Weights of a small model that answers yes/no questions on an image's attributes: encoder arch fnet.
Rows from block 4 of the fusion encoder, named by matrix and row number. Rows with one number belong to one attention dimension. Each number is 128 + 32 x the weight over its row's rms, rounded and kept within 0 to 255. All counts start at 0. Numbers have three digits each. After the name is the row's rms in percent of the matrix's.
# q: attention query (fusion_encoder.blocks.4.attn.q.weight, 192x192), inputs 0-95
# k: attention key (fusion_encoder.blocks.4.attn.k.weight, 192x192), inputs 0-95
q.70 092:166153176157160136124119139057140165150128137142119119186075127092176145176126115076078110086110107125118102085154110175111107169064111113054189101117167109131144201178151120146178148085101093154128113122133064131161138124169087121110113109100171115067098196154062101158140162111180069132
k.70 094:144130106152151135119115150086192071151148148171111094120050111063094140138145108095060141090077114207101148163149078158113090145093175114116148107137095095136164142102115114153136110110109140143124138117149130128116057134101115145086064150068063104089119160108132154079145109105160134127
q.71 108:128116132137066149184131106189122125094127096067085152066094145125159104101133141155170146146122094154104130113115143084165150128177092087161103200181128183124130098065127174088126130203149139116156112143146119079091146146113109132169133144169141152155121119080169122120148105137118136113
k.71 103:138106087094149141146146059139114171090143120132118096068232135154112151125191131097138111153144115096122123145096171097131161155096136179145109126121131132136093087078115209123162126155141138133089123097079136118089131146150115136110109186152145142154184099125136124116137148135074129134
q.72 088:143111135193130133152084078158137154150131073121092102096141122172125092129134157107159152101151163175061137094139174108106123123072064125111121094095139217122057124084110153120168143162187149106153123105137152142148144162185075115190113114114133142120140107071135120171057104109127139122
k.72 086:102122174152158128150111138133097137123137120096104180166128191095160085113157136164113123159186155122110178165100141098156098147068045136123127118103111130065123129141174116119154092156163157103173116074092110097146166137169113167112102141148164120068126191153114140206146137138158113148
q.73 098:043135118164101161159108121127165161124162139089089106126124140139098074188184112100136118143145151156109119090114126084132186145069088133163162152153174136139085120124147127096173145123175192155214161087110121125126156096188157120107104141119134108123170099093150120143085114090120158132
k.73 096:129118143103114192139093126116138145132131078112090156188126139107158069072182107154121126114132174096131178089094168127110116165052106107146101171126137122127102097162112064120114217133192146126189171113119118151141160098180089152115130159183103071115113106128162132131113116146162186123
q.74 110:123146193110085096171160158134206166174124096081142077139150151131139159136074140104096175113121153115133116159134136136144112103101141146148098113092137136124149090082104129130083099142126133131093116194073157162149117100114151142121100153116171166141146140138111082167132178153100120121
k.74 122:101078153152112133157171139104151163179162141113104132102145084104116149139133143137106208115095188103143156115080063127080094162095141079092110147148143077086165133119125105123148181168119169134114162198165148097110168102119175106103148034126151166150085153142129125200156158110148149147
q.75 088:121117172177139162165127123128102150118126092151139104126123124137136148086173140125052122161127144222132103156128155180142148109133132086149188134123097213111083113105122086169147152201108078144157079113172122144160152118156118153117144164093090138092130104140162083129081093140088103146
k.75 094:094111139114144171141131094172157164183155069148076084113111120108202097096130136126153123116111145171162172208136109125131137179139065201142116140078139105175130141115135136168114108169121105168151139094078088153153167095164124129103137128125186145105095130104139101158168101162152123133
q.76 086:145118119161149080115104099161137141138171152178151126133137122118101060093136082091071044204117112123151134099136090089049209167153143188095127126146138045136112093129148077147153135142157148168191172076151124082124100088124168192092123144181107135140107112122113105125089117127137151164
k.76 082:161142122152139151088141173101145142188131123184153070138097116088162068121150102147143109127145185129135084045118073129073187108158064155124109140117088150079156114136145142162098188078118118137200118118109135111157166149167083169086160149169145134182101164110145124092113139106140110111
q.77 097:102168141116146126180124172113142131125085164110105087149153098157048131127103071079088138091129118158079103151079118138124231102095138155118139128130131113145164137112125179154146101057071139124120132098115129108079198139092104095141144093115142107109122202157149128100183155160185164138
k.77 098:092122122122120101204108157123122130108164116145097142164160153114102110177150088100055130116116144154140110119131084184050140153162141098160085130158140118125153114118106138131170126156132127102125155108094128122063223103095116131131135125063124102121150158125191143113146138090145189133
q.78 091:052122174117174147125135125118131025099120069147122127086125110142146160134146119158098076134076084136148121103175140129089130147133093180098115205107108115122119163152134129130131095134128140138193114160143164113126115134151110111117099135137164143158163118103072115113130113150114191144
k.78 090:133189172107121151098120160140153111134142107158141100180106191101132138120135122109116052099129126097162137145095196136164173115189171099170199144164135164104137116186128104117119158124150107099223096118094166128140137129070117141127102092133121113102097148148139146118162128154145164145
q.79 097:113106111139144144137114089148157120162156111151132122178118089121124055092141131143101080129170119099160117098146149104048139226179114138115121150152156140109142078165089128089145107128174129150132182114143145098093076094234113112115136143153162137195170083089151127092144112115118156119
k.79 099:164205160086101134092142183160120180135118123121153107214156109127107120162131102157171135139188176040134110076092145098097124111100132108154153155149113180093187127175123201102113184098112136144165111127139159165191168099165085141100115124158151117152098121155176141052151124135103136120
q.80 095:083118214158109125180133134120169135127134114082119165133138113186168133126154150088108176136100113172132119117121144172149123072081112089160097126089126205128176114078107126149129127124107078127076124162103141112095107120100084110148156137128147200103120166140133129081152137172091142118
k.80 092:101090096148130136166183122123156152093161157117095113098186121176136146180157099147109155137108142120138161193088102117076110149109132148127099119127142142133187137130120166107141071158170131173056198117121083092038184096101154081133137069129195188108113142124160138119149170131154188155
q.81 100:109122101140068196090102131051104150117043050145132087106126128165154109119104123177114149126129139134114203086107198140168111134114086151160135122141183150164051101076070143104069127129121084115130110109163116132197149152157085045167099157106130100058145122116119087184110081162164095088
k.81 096:055119145129103134126130134158090138141149080136120158154133175171158153104071164139103139065136095174161135104163142093212105108085118141150116139125111124168126144100131126117144096159111056124116057154152172103171138092108105191115126182078102132090134215111133136178118139190116109130
q.82 116:105126139134133146099151163135103115183074126111148127146069114171106077132120107126146114122138169147109117195121110113174126125109128141189112136136095140124187081122117148121129140095178169108081164102120130128112115075158093105121170151142147060123127104134175127097118098072134120128
k.82 115:107171131115147071121165122143073156103100133137120131146098116153117070161149088157177060115164127039139163119123111136159113112104140087161095109096132105113136109118110165072128141130165170122146198122074141148175158081159128137134166120133124059088128095103213087083086125136128121174
q.83 105:168141075123102148163114124141130152096114163117155114145158100141127140168145092145169148093131123091103131151092144112208149111137141087213131137137130171130077094112125165088106134159141189072152160124084153140130138093073134212140149172188128083155174082150128109186089121082127099075
k.83 099:181096117151116109152144082129085151139100089081128122094102126138168191110176112088135170138112129092120105108118171111114083141117114148129034094120154126135112105147140140097132142142164164116104116127085180120127140096169132186132173163212107109209166073151123119205093135164118127112
q.84 096:176110226125129121128112155141104165118121185106139133105156123118118188099094178105125146060147060166098135126126201095178163124117145145118101172086162118103097105167133155089125128153181141143126141178124132059118121090095125031171148068140100200093132170141125163072108135167116172147
k.84 097:149135180108115135094164136156117135132127160113152140146172109120100139082119111127128126106073110201121156157112152120115156105143133101060156144155112135085091149161154135101129096133148115132164124140165145141039141146073161042093126161092108128121145154169130141150113136168108167143
q.85 105:156097090174113117135150198134110099094190144129106124100202142123067141135127090129133137125147134159108145143076098075143222079106129127105062100126140149146159138100102150126162119146168199104176198139147141122105149088079130132094120120180145090096145127116146136135137107125139115112
k.85 099:112142164145141119138121137133045115065174091123119094149168126146137092115079122162099110161146137134125135079084107128135187168117108092105077107132127130072096122128116106121159148150147117065164127157096111131128167118141099201153175142182164099126140183115110142159133098176102095158
q.86 093:107157165110123177125153098177100113136145114093083144098129120149085115156129112166168164122114171139131119086111060063105151083149100161086105160119160105113118099067077098112140136107120140106127119117147110158159142175119100149130128164102097104169169152104141125137127133127082154122
k.86 091:136104089188102122086154079158119179114165159091131161143175196195114165093154087222137139209127168121171133119106136115100140156142144118136129171148206124171170110169096112121131146147158134079145166178107072122088190148164129142146161097139134185107128119140164141155144091111135164112
q.87 095:098173140121131120131148138131145129154163132106180124132172108132111102135191104149000159135122073128137109166099165140052088116074128069158085098085131140167137148152127070143137099143072105095148106145084149157093096132157081211099119093173043086166127163148136140108155141118105164090
k.87 090:111147097140117112150177189109147133171162144105104089120071131145204136174201135130072110095122155178111141093138108070081178127104124085136100078043148147129175161158121172129176152093105077130112191154144088172094128119150085155127138125178120092168090148148079126082174155113133098123
q.88 098:082165164103114142132119069091166083118048105104133152153117124178134183147114109132160157115109113054166162158128111188081090093129067137162132084052077135134121088135089149133103101150104144119114085104081173139142107178143087134142133109147173066139118122102151133103128157136176107070
k.88 101:141153132110125129149130097127157147135122072153169123141127166111103171149205132160079138112090112088158109160094043122086152082126138141172175084145149117103158078156115135105139185177151214146089054124138148149134115130144102173122071098107118109143151164119142143138126170088118097076
q.89 088:124116159107091155089131118137149101101083061136140114170108128174136114162096104116114106110146111119138171047205162130112100150119138158113102149093162077117174122133074130142140145089122108085124113162158106119226169149160103162164095127112111178100111200140188148126113136151146109132
k.89 091:115108131139135150149144144114152155181116150090089110160137136146095112160139082158123128082128136178141135161157177126137077139112169121135161171138113154123157137082096136114148104058150105101126139167186146114145076145134149166135084045111103155103130210107150144110109127142152136143
q.90 101:123110078126055131086098145067113059098119078135138124113104154105131134172133164109193104137130154104129209121124105173149114091123150197138103088108072129127148129046106139123118092116092134105068082075120124145155135075142130213144133097129143103114108171123122138142110093120165047146
k.90 097:147103072179116169128130103114127125107111084109118093100190100211133134095186134162124141134091121158152145183107163183127131143102114152166136083155132131152125103089107149118124109103157140055158085134184116081157075221139128194144090132155120169091130169125124140164123109161158089128
q.91 108:111147155132119091099123061098125095149167133129077152092097121094125107178151118116172119139107153111123178135096102100179076166109079189090145108140184065128109136161166144124096113109211155181197145094138119101168114134149115107145103174096143104105156134106115094186106129132140192126
k.91 104:105167144131125078080143087087101084114105141154139185139091197102122131146145161115165100128097151197070153087115106099160128111090159103080153130157100091101089102132097118132096163122170107145153126156111169084185133102112160104133069134109118067098141145128070125153074147144141145177
q.92 080:128161221121086142141127129101155126137160104092107152145069097086136140127133166092105082105165148137128184126152190141153036131066133126100175110134125086126092137175104136127103111128126112170167100203105104084090093078201120069126089118086143118131133100131170084124132118148159168172
k.92 090:123155146046148127142090109137118104102095128135096130148146108075141120117112158123130165050085139122084177086089059100112113128094135132136166177135133061134121148158109116115131110137167116197116147129184144146082126116160152043139114119111139098102105144150155106144153118139150186164
q.93 096:071052119153093089170121138077140116120121134132143112141129123152130073118230130146087125167098087099159154150160137147142151125083103114186198150184104182128143124150129125113099099117066168138091123163099134118133152131134153175093154082172069159138110103136176127142088097121045119089
k.93 099:100118159116123141151085121126156123120149095136082146198095130209135102166179171114189097095097081083133158147140217115121120104100118169132179081156102144139119138112121112138092122120109170167084148157119135126187061164106113134152140098200104097169128125119136127115105165183127169125
q.94 090:133144139088090161166099178075120118142118127116079082151114114130143130154172100185084143127114105160126172094120102158087125172107092137094139210152141069112110106166094117094116077062121107152110149128074104111147110116168053103170132198094090148085120175114138078128161116117096189145
k.94 097:147151150121137132165145118095153154123187163105091160158138137186142223169116126132143131083089193135151157155124125187109170181102114177171150202167132127148138113158082161100123096075106057107116170149138156084126112073101108104096125175136111145082151133148187094161163122125131172190
q.95 089:194142178117138113094097107152081124142112051181099098129085090101118135065098082144176071116191089069169141139159154129119126150147134172111135139163119102092030071163097094084148094142111144163113030130130119067160145172120100133137147131126113151144116106122163153101070117128121114118
k.95 092:167144173126148139107095099140069102172136109183163110154143107081097142081185141086131128153098144137159130133102139159137183105121118143146170146146133104105097118128119122121190091125111176131123061032144129086146105143128104143129121146082138136134099160139123126103099166143123073089
q.96 106:142138177124136140179132156119093128122135158119127124197122131109099163114092088134172105123076100136128085097116065131144143112175172163067166164128174068085097121149154153190118147138099134131173109125108119121150139132102142094099138231118085123130126150118135143138137181122096159185
k.96 108:183125130152122139168148115145158099169098139136102143132084091108136125114112106086163143160084125180097115109162114142122181122194210130076163209125195098178116119177166088160093150131110108118162138126129123114083091093096164057148178174077099104100126110112148121175118137138126154112
q.97 101:086136146108056148107108104181108103080132134112151094135117084111127146110127088155098125111093058129150166181152120114173129092136128141198113156134123164153119114107151094110107124195167152118181132136188126125144157074107177114109118073118169133133172156119190099113046150118080163103
k.97 095:125113148072130116107101114157122131154111091114136113152173107132174137066149092171152108125081093155112137096111135138101091096135091096092106129103123126200106064148102117131100245156164144144139113132138143127078177127109164104148106100165131122157154103137175133142127124197128153124
q.98 094:172171046109070148125133114130110121157130168131124102114173079166091096119127060102145133152149125080131198121122167102167137144157127125167162107150147096169086157156166183113098112054087121127183118092106104122159182157070122130152094142095085118114111148128118141184123092137166125095
k.98 084:099104153107118102164084149159081095084138119113111178138076151134132129120114161083177137110167114159152169051198124124124107217114093130120114101170116101199114133094094076147131159131130092102112112149096183103165135138164114160194121129112084107154157171070095165126093134095142087152
q.99 089:168146095122143136144117120102144114165153205146109104134173105146126155104169172108081133165132182127138113083076144191095193128154113103095184106108129117123186133144153186138124162131139074173112153100157117092100116123133125111118097113078127066147137085158129102102117121125109114140
k.99 088:101118125119125156108135095173168158123139147150103091160107110150112110096089153145171178130135097086153136183119082163079122163154106137172140145168137085158139141160132159155057113157128088199159146125130137131132168141167119108108143083150178150127121081106202089116168150108158149166
q.100 090:093091080133127135098155164103134100139156148150135127119134111151199130137067130098121112126077064161148148043170117142085091141126150165168069110091134095129109159055141137160110094126148055098126178141150168194090125122119120100124076119165174158093152171113076128094122195158141169210
k.100 093:128123109150104119134197185104150079120129205137154131128130126169156159132081112124062134122140142153092123126173162129174138076131162079126053135116100193138141131124141114157123129097120047092156112113145119124046112088084115117123108122094114125122129174154149123133160160192130140157
q.101 124:122105109147145147131144145186112125151149142157171060171129100116075111089090089146111106133157136145180097179167089162112144134141187107133113120149133159094121158159138117083129137115209134111134134153143140160097186114135170089114116170104142174145186102098172134066141185100086148149
k.101 116:116114175084129125132074170129092131149075156119144146177104081092106096115046116089153133123159143095147160120105148179153102097111155079114114182131142190210105095125117099130131189089125114116165141115072112142083167079165136088135124082115164136144138077151157104139098126117124120135
q.102 097:129138134111081165121111148104102136043129117127164144125145140113181152166095135149132133099096109161117167177125116158176166073091156166190050136083077154109122118094171171078124124134131121082085181122118104138081132092071195107118123055149170132125173156124143122107089125132113103136
k.102 098:171076124110110179086100120107110130097150140133113153118170117134161149135122110151068143134071126132150139165063158170082106118112131111152047094166104129184085080117131094132105166129165118047104158156136133111025117146119169162115114156138122190145151088140181138165098162140117106108
q.103 097:129142095095133216123147192124146121151079120105126120075106139173167157116091159132179151106157120072186116018169173136097062121135162142198116161100086135125092119120075155121087113114109051130080081136110128155085142142140138104129156111156071120132114150120118152130103116137114154174
k.103 098:125060073090117154138139122158142141124105147084167122084149130224141139070094128159162197172132118141191127102173160144097087141084162110153140146154177130157074157120137123162128125118136100128108116136183146114098099173123157077169150119144084191089136121132176102107141150126135139104
q.104 103:089136100111122130128159126160176161147065150148182136145122124061125102080115125118142108144153197084169109097133112090113182151168149193179131136192139094124096087111142117094114119106103092142103208090147177137104154141133180167157121106143201151183130079165146132104106144119065095168
k.104 107:137086098160137137141152137083142161111078107145168128158118086109120145068102135106147164155173167092172087147144199074127086132156098144142073172194116159128124130121139160046144126082116140142164134106124104156125168146142118173058153116162168147209125061123121081116124136092096114115
q.105 094:241146126153177151083178146107083175128167119101104132156113131144174148123112165153132097121146134064108109109136110138216080137125140109114054136096133145131107169137084168154094139101114091078118111122102091115125070141133119052099175185131131125150162108131106125164163136124146119141
k.105 089:217187124104132100137089134121057103110131125115118094112112075103127148145117125104086118134146075104086208100141088144189149109107189098138119119078140066102067113143162134148113088101120097086131141081101167113156120106145121139192149182096085106105161159117108115127072113156098082113
q.106 106:147103156091110156071121121100082116155149130065163115142076116168067135106135162101101147160117139103144174152165160163143046086111113185191188136064100083160190110117126093141121125120166115100172114108071126126193169098125101097156130086062142143077129138112152116120105120143116076119
k.106 099:103102180164163164130147139129143123119140089073164109133130115162083139112163103135103108070084116119141165151162096113095084109109155165073168135126152083151148157109138115103087180146178145145162113161110140117140166142152134087147122063076116145117162116105155129083167135110142087140
q.107 104:110152094098142118101133149160136094134188130129150152114148197042098066133099146130159055149158168137128114123104149059127161179169179187120061157174143140092130103137133188117115128110119087101145142092121104131079139126154155112097112250134136129195151138119077167119165091115123131170
k.107 109:151110126121110142083128136188103155139100106121185142086175116103105110103124089100157121190112179143149077096103213106132156179137180085130087147174167149149150148137136122151142150056091037091171135114114108126145160083137132111135107171097123166158110124115098142128136085095135110116
q.108 089:109105169122093165185081126143155140088077083089165155134125097130134074119121096128131133085130139187128111077101145099097163159118142097113178131130133083178093135087156168156142173199100139118164149133171162125169158102140142176095113074155122166163137134120170081122103113112091112061
k.108 092:091113098142131132152107132135194166172127098127093134137111152115204097089106159147117161090150150116132091121144141072108111158134116184112078158107142154186134155089155131079134131165129162138163188175179117162140131205123152135101160135166154133129124099105144150098150117107104135095
q.109 092:055147171106105153122149126101123126154060058120134161126111193139176156151127144126126123110115094143172125112195131137090065099106067110159139179091128212145121122106057067117136132140086093131102115128156133142103091108154129100138127161115126133110058157157133124136107116133149128087
k.109 087:112119140104124125134180135149162134112121080118155130114150129138172113091114118178121084087133098164187204172098103080131085114130076155126159117120104150103168111083134101102148093137122087200114100132205126164164111121106139102132107174157143108086086187119113115094147090160146186136
q.110 094:128109070086139141131122134070112186120131160128142096136066114103165073156160138094098136134142085115124166150145131155106061175115134129201146130129110124121060120093115119159127090114086048120105117074119133162117123143147150154120166068084136163077143150124141115117124143191135113146
k.110 095:111153127107104173147106175074162153146131120128107097098140140175158175146139124114086142100078104143093175114188111157065064119075099198126088102105110159165094135074124177156115142093083132127060113085138121151132113122111062113140098112082097107150144111118158124115144132180130139084
q.111 103:169098148126112163116096146110057113122126119121104110193114108156062098096149121135133136141125096139103151154116134116223162120166127132113179167138117093112140115168112165116158186136130181136137159154137102057170139105135108117144137162114103144110150107119182122109119094115125100097
k.111 095:122149136127177144133123109154062126104117142091070139185118102137115111166127105135171093103147123066134167172150162146168142176133079152123153155153175112178117137158097136116148129162176149096125150119106150053184156133152130141107143156119114120135169093113193152154098097126144106129
q.112 078:118056112108140078096154131180120089060156094164121141160139144151171112114112150115162111148124107120154147106150117098149131160187139140119112144156124128111167166119113121107130113111213179129132193182165161117148117071103174115124104176159196191145117084117110117110117093131150145112
k.112 078:095179178112134126082140149172119114131113154131156155152130074090125142193118107147128105125151118039090095113129163161172120177153139102127116098161114163090149132095149101133087156128112161103158114159102186100168134120144147102158164068149142159160098153089121174122115128136151093115
q.113 095:088165079100108136192110126056136112119133097124124149119133164125172137101124146087132103150129087105149131086105148128124160123160143198186180169123085143105077075072120135108124129166059078140136116112120145135085133121135156118130174147175136086153126109116148136145093110137102142150
k.113 095:146096042126114162136129151156178121154081080089175115122159146175159137145172132125159181149143133122175100147126141080118209152160118174167173133175202100159117128150114094141121187167146110120112064114131131156141147169124133112125151202153094153154118075107144156128156143080083137086
q.114 091:123140160129115112155146103151144085137141119142109093134149058088079116150149094121065122084065077122133063102148131113140132132102086077092169113095131166115163141181158116147116119195115176182189164178137092101183128106095135147173089143131153107169164144109075128170137159121105164100
k.114 092:109121156118139111120171169152126088148140144124116120147120154094143130195160110115098177072105150161102097128102108109118145184146120113104144080158164104094180157186095109179147173188110116198162121191082137063114152089110175149156100116141138122177127146157087153191184136146134187179
q.115 091:146111127155121115109142136119167120128076112135159091152112104153123130176129079099100099136186156115174110116117133151139144174093100110136133037151143113157150163118113162176136213102099130115143074074132091116146113109159138110057052044154134086036145113121157100154163176115168111147
k.115 094:122115088133111157163158151119115150179112091166104074123113062082116092112164134109096132114119114154129090067158098120130142159085195066149113142076028153152105118126118157147185178135159138136189155129138115165179090135141105189139075067115141120065082137118116139092080152098107108175
q.116 106:109098090139101201078130108082129163119120077134117133095165105192160125173159140159091140156122163191136209172130190180159021124094107109194089089111083120162076111138095155153130167120106098085156111140123122131137108113176091078110068113133117114069155081130171088157127062143159155126
k.116 104:097153134082129140142114111148098133101144095116108116168121160148181120183074128120145087098127150135083145112151101091170126069085114114192099154040078136151107153102104169104107117133167048136104112114132133119171094058156085132173130121103158141061108150166124074173109136143118112129
q.117 095:138124052077121173136126164115121055078062152128163118184149089123127198143122119131127138097111091150115168100123127173121066173110157088132142083109062149117146142137128172192102105141057096119110110145188144171126153185105109154136062017137135079156156167187124113152152152136195151154
k.117 094:113114107058115077183165147112114082105098165149105132104126164147164145145071161100093209085115121134067059115173135087171084109157125156136121086128091171152110136161132114185146099139110064109123105127164154160097097171073159142136108076146173121122132147117163124157186169161112129153
q.118 101:078142102134120107138161106167128123142090156163110151131180125063055073093160092117110143158153154124099093150084134082169168137104109136105089121162156122120171066146128120144140183148149115150154190164127170123103099176179101087145098157111138098126154090103201154069129109141119144134
k.118 101:079113103089113108122150126130112140097113141160168146154127180127090079152134094103134059142175106113104083115143165020140170107121154078107118125151185132122156144162125129129157141121122086159086158114100113141137183082149144118076123151067153125138141080109113116117123127122097128104
q.119 093:087173154086114149119143133121161120119164151101150165085136108121163173133102115180134135122106064150172139063159177101143100140158150140170098186110138120169128180128152138153111149152086047164203157155174144134106166122099139066115058095122130141109166170172158102110125123151094161122
k.119 094:121121120073138148158145144149199113151167147142167155099126129092168146080085085136107134081130123171132158143164161062135123104184134099111127181125090148171147147139110105137110133131182051138140133076161136145056143116035145083144120128095118111122118121140146100103163114135104161144
q.120 094:129148062107139125122113151166093099121145078083131098166066111064045086141092094159152087082174092069160098144127138076107098177130128089149108094183108127123178155158118163108134106108166159114200165119156142153177151084116117179084091101117182133088168139092146131156135129108118114100
k.120 093:139127123130163173166087174122080154159115129134112148103088134094110145156146116133097084141178121087150068046157157158131125160108093090100088110113153145177136081155106139096129213143136158097164148116162121108153121125118112137172122091105158123131152082088155175136158101101189158133
q.121 085:131135188137128110106177109143162182158080134151176104166109145136109154177134122112063178095109134176107090143155153115111122117105094128163167099077184149106123101134116160206139192144106090106167116131142100141170124133156120090077139097117146131152094136147190146141117180182113131106
k.121 092:122119205129097126130106149143144130179113088134105121197132140097132089153134110161083131104096098198103163102115109082082067107094183150097148156106094107120151165139110099122132172144108154182121137172136122179150107021119090137142119109106123112145104172155167132107124127152129181114
q.122 087:150099088175157111123189137144119182140128152117117124074090170096146124195125172110156119098105184133150065094109081124145141117135161138169087083115089175068137131103124136105133145124110093169068150037139088126100104126117176146106125085175129109094116121165123116146113154115134159185
k.122 092:127097112150142147122193134115123198135130164120127147087156084107175143156141156163105186165109153149150136158132065177088112171104087104143052108150053125107102109127140163187127150136112140137157136142117092090114124115145129162109128132131117197122112108160122107188087154128164124158
q.123 094:174120121118094063150150133190154133125123104088139109118123153156131167090121176108168118159158123148131093206159182132139062106165114075184112087137090172083124131078137141182097125216153129108134063150134094118142122129099127133135144117105155163172106098097153153155118158147153129161
k.123 089:124130155140136120182129099163080090135073134125041085094217042120092133151146148108131161160161119101125153133131164160157136120110125138142148133051121103089103104137143149142119098132129225126127079085113098133131108124118102115166124091134186140125135142134128121171119136160177151158
q.124 088:115107073156154127145136119116158129128167153170175145092145129146235118173182120130103112103095096116155089097177091081096171162212115116135123176116142116135144179156167125087150158127093100112132170075168142161111115134114177152080132122163124138158061152143079158126114156161120155091
k.124 084:107163125138118118072136169097224149151139145156129128135060117130176153131141122147135114109165065110143152119166119108133121144181113149143109099099046183134136122120127102149106144115091094122128172185145154176183090138082146146120152139186108105162084113147075147042137116124084134129
q.125 087:137131133110138092129152167098120098152157205146138098146180139113117156153123159108093130136138134114188103141097163159118196091088135062153125075167143159087172153149113188160120165113085094132084132158097092115046119086093147111076104120149109063144131114104158157118175130113104145131
k.125 086:123118106106120114124132159194089091103088169160116125146183085104091098142155140128083146122100076120149136115081116131100174117132174083152116079189128129106128146138152085176114130105106077197133169134122107140123130122167114079148118116141178129167086128141178100136132133097116124167
q.126 112:125130168141168142097137146157115116191093130120167133147101064191143108080100073118104111149173111104192101087134138124122145147124120162139159132091155085099104115158107142190110156120156080110125115102174133114152099093144123107099149137135097130158119116120187166087098183152104175151
k.126 104:121139108107130119090138175167144134167075170125122124175076115155163096128118094191147150125187113144166154070153121122110145111124158057114132143125146145162119131176125122178147162096169148129152154132157126153149166124146117106099135093099110126109099110117239166061053134110174167150
q.127 099:162120131123141110101132145085149119151180072121121121097092172116140151103093154182091152145130170137199101113112101135047196142119101130088185124166105141122154162199129157130120110071126133089121118157115117117143142110092145080168093105126145121071031135111134161107112117133114153122
k.127 097:091113170135200171117113109138193106166162146146110166131071118106097153172108158092098108118088102141149139156176093167107187161153121132097129115147089109115131176089121099162189119141095095120117136156120109147142031125111092075132138126075125145116104119136150097132153149036149128212
q.128 109:164170106109140117105151132135100134141178198178166147148163132104107141153093147072068147123147117162137127162085095125108138135145111089099116108123139124141162148141167127165141082164117130138119115139087125148084133090086105083171161169096152166089100098144079097146102112119121051109
k.128 101:151147148088126117180096141170165189172115124119105133112090203086155118113119151118146112107163113118163091156141143156120124148116129143109134121033175131151099148121092090103149143094131145120174094118158093169131144096128107101140119173111058059124059120094087150107166147083150156116
q.129 096:131128091092148175128155146154132146136154170087099123090111087162178037119167119129133213139096192169100094132169147092072154128125107169111144093098126084125120160140090149087140133132117126118142131138112152120158109097056102156134119113118112186135142127125147112143162126174128078146
k.129 097:158134133098137113172113104168143086127145116132092187132048141141139116171098115134103087103126127168079174146134106052147099123119138116174130134142116072137140223117109171097051135079138109129078101141131142197145089193134161121136084107133102118141199134087100132131203100104118136140
q.130 097:102129151088159129103147146149121131125080134102105149101059115132111070112138145185118073111124119130119173145193042139149149121121157161134130186075111178144158121125070152102108186141093163131115117139126103167111099093138095138141108123143044081130088098089142126154142096119139144195
k.130 088:121114122131185090105162115074157107096138132147058105052168136117168133172174162115122112132124100111078065158067148100134077131188145117184088147125111082146148141103107180157131154156113132166186083221134115124162151219141103135141123139164147131137118188156142132162144176155139143145
q.131 122:166097144166119159134122113079080122100109120089095071161091135207145099167164101171158141144128172130132121094183122127156105141088152146155099152086121118135145086097140090094140172135154140120180131049143142145113124128167165107163097100145174136130125155075134092148094150112121145143
k.131 126:103128134144088144148097131110030155088158106092138118153177047080086109128134104104143178104131221139116138111090094109105134121136154140186072101113118099083154091099145153121101106119195136145125158126069127103148169086108106140166159095138208128099126167135139100183111140107117096118
q.132 087:049151118136093137070127130085130168118116167188126169124165142183100138067171132145111108109138121190147119079072177098103098173152068155117111128125098077131162143134168134113096134075172077169131107177111110148154160105156113092102142158160119098177140130123172155050089085131154100156
k.132 086:105147136142130185088117127121138160124121185132163095188126080159145157131097142112121118170110126144095085116126165061102108115120132142184144240106179123145091147088154114156131169105078116177132126150157130149095093120101090110128122144122127140108163072166172186120086128133067156132
q.133 085:139086078113096086173139115145120123155107112159123097149189141134126111082108151125231107190164154115171110136149127110172167152117065100105125161189125165089148121115155092142181096130134162090095150115154134140090135091116095165113138149150141122110118083109158117140115112058153065074
k.133 087:129100101139096081188092105147160163135084098098153152059115168133101151141107122080143086146138168057119090147105118133118086137098164145113087154166120090118097134114111133176170105110128140097192103112109120143133088082177095229159133119147141128090135187147101153149068153087121127152
q.134 110:073091170093071132158134122130132113116104091150128103091116165111132091080118088097115046155135174216147115103172149094100121197101137134106140136136081200056157069102160112077149123112177159140176166103136062160111155135170081080124080114165085176146103097098147082117099149124165116155
k.134 108:101110100161125134141135082145127150135102137167155111190138133086146131156116040122117120148139205160129096169032166094106054151134161149128096156159130072096114173080116116170117091191183136194167091152140105111130169068103101109165112018153198114094163120144111147145117140139107112110
q.135 101:134114155137147139126130108114116080137146179129170116114190164117110124059090149065098127079058168141127072152137133186096113146096138105147095186129108162108130088095120101161153108155129109156174129140176093104136122130144078060132137122124111135121200158122141112066057167128120075198
k.135 098:153171140137168126103100101110132098156126161139122096160122214087120183129158138150157176160135148217093050141112191116101135067117134155165125129083101178120081165108140144134078142146116130129152088144149197125118182166079139055132077160145127117135080093138199160065083124157108147161
q.136 092:127114125148127148113135088150174132148141123117113155068135104215150134174112132146074139108177149113130145101073146105099139172122094078176148050131112048128120194115117135121094180151128081116114166139094172072198144123152134182141116136128174115101117134145175150134127103153138166081
k.136 088:148127101142080139149172128108082136133110101113169143141104035167196104121074122130120177170186073158202177087156123164113139139174139132145117151135128151166119112119086156152112108106124163085097115137128141138172101117114180149118161130131152135055156147121085124102107096109146018093
q.137 118:023116101144103158081060146112062193130102134154131154085118157117152163155158169139052133139141147139120089176108177153130149123117169097142086070087076155149119126099165122097177124126138136158159096087112141175125177073090133143122096096143151102136039149118123096092096153133146116104
k.137 117:049105116129123149124144132078107140175165221089104149128104153157165101132101183181098156114070106188128149185103121124072185130106178115142109131071055141140142179111119147153127145130169050117096135100156108136100124094128124116133150082112129085167181095114154100150140148082107145132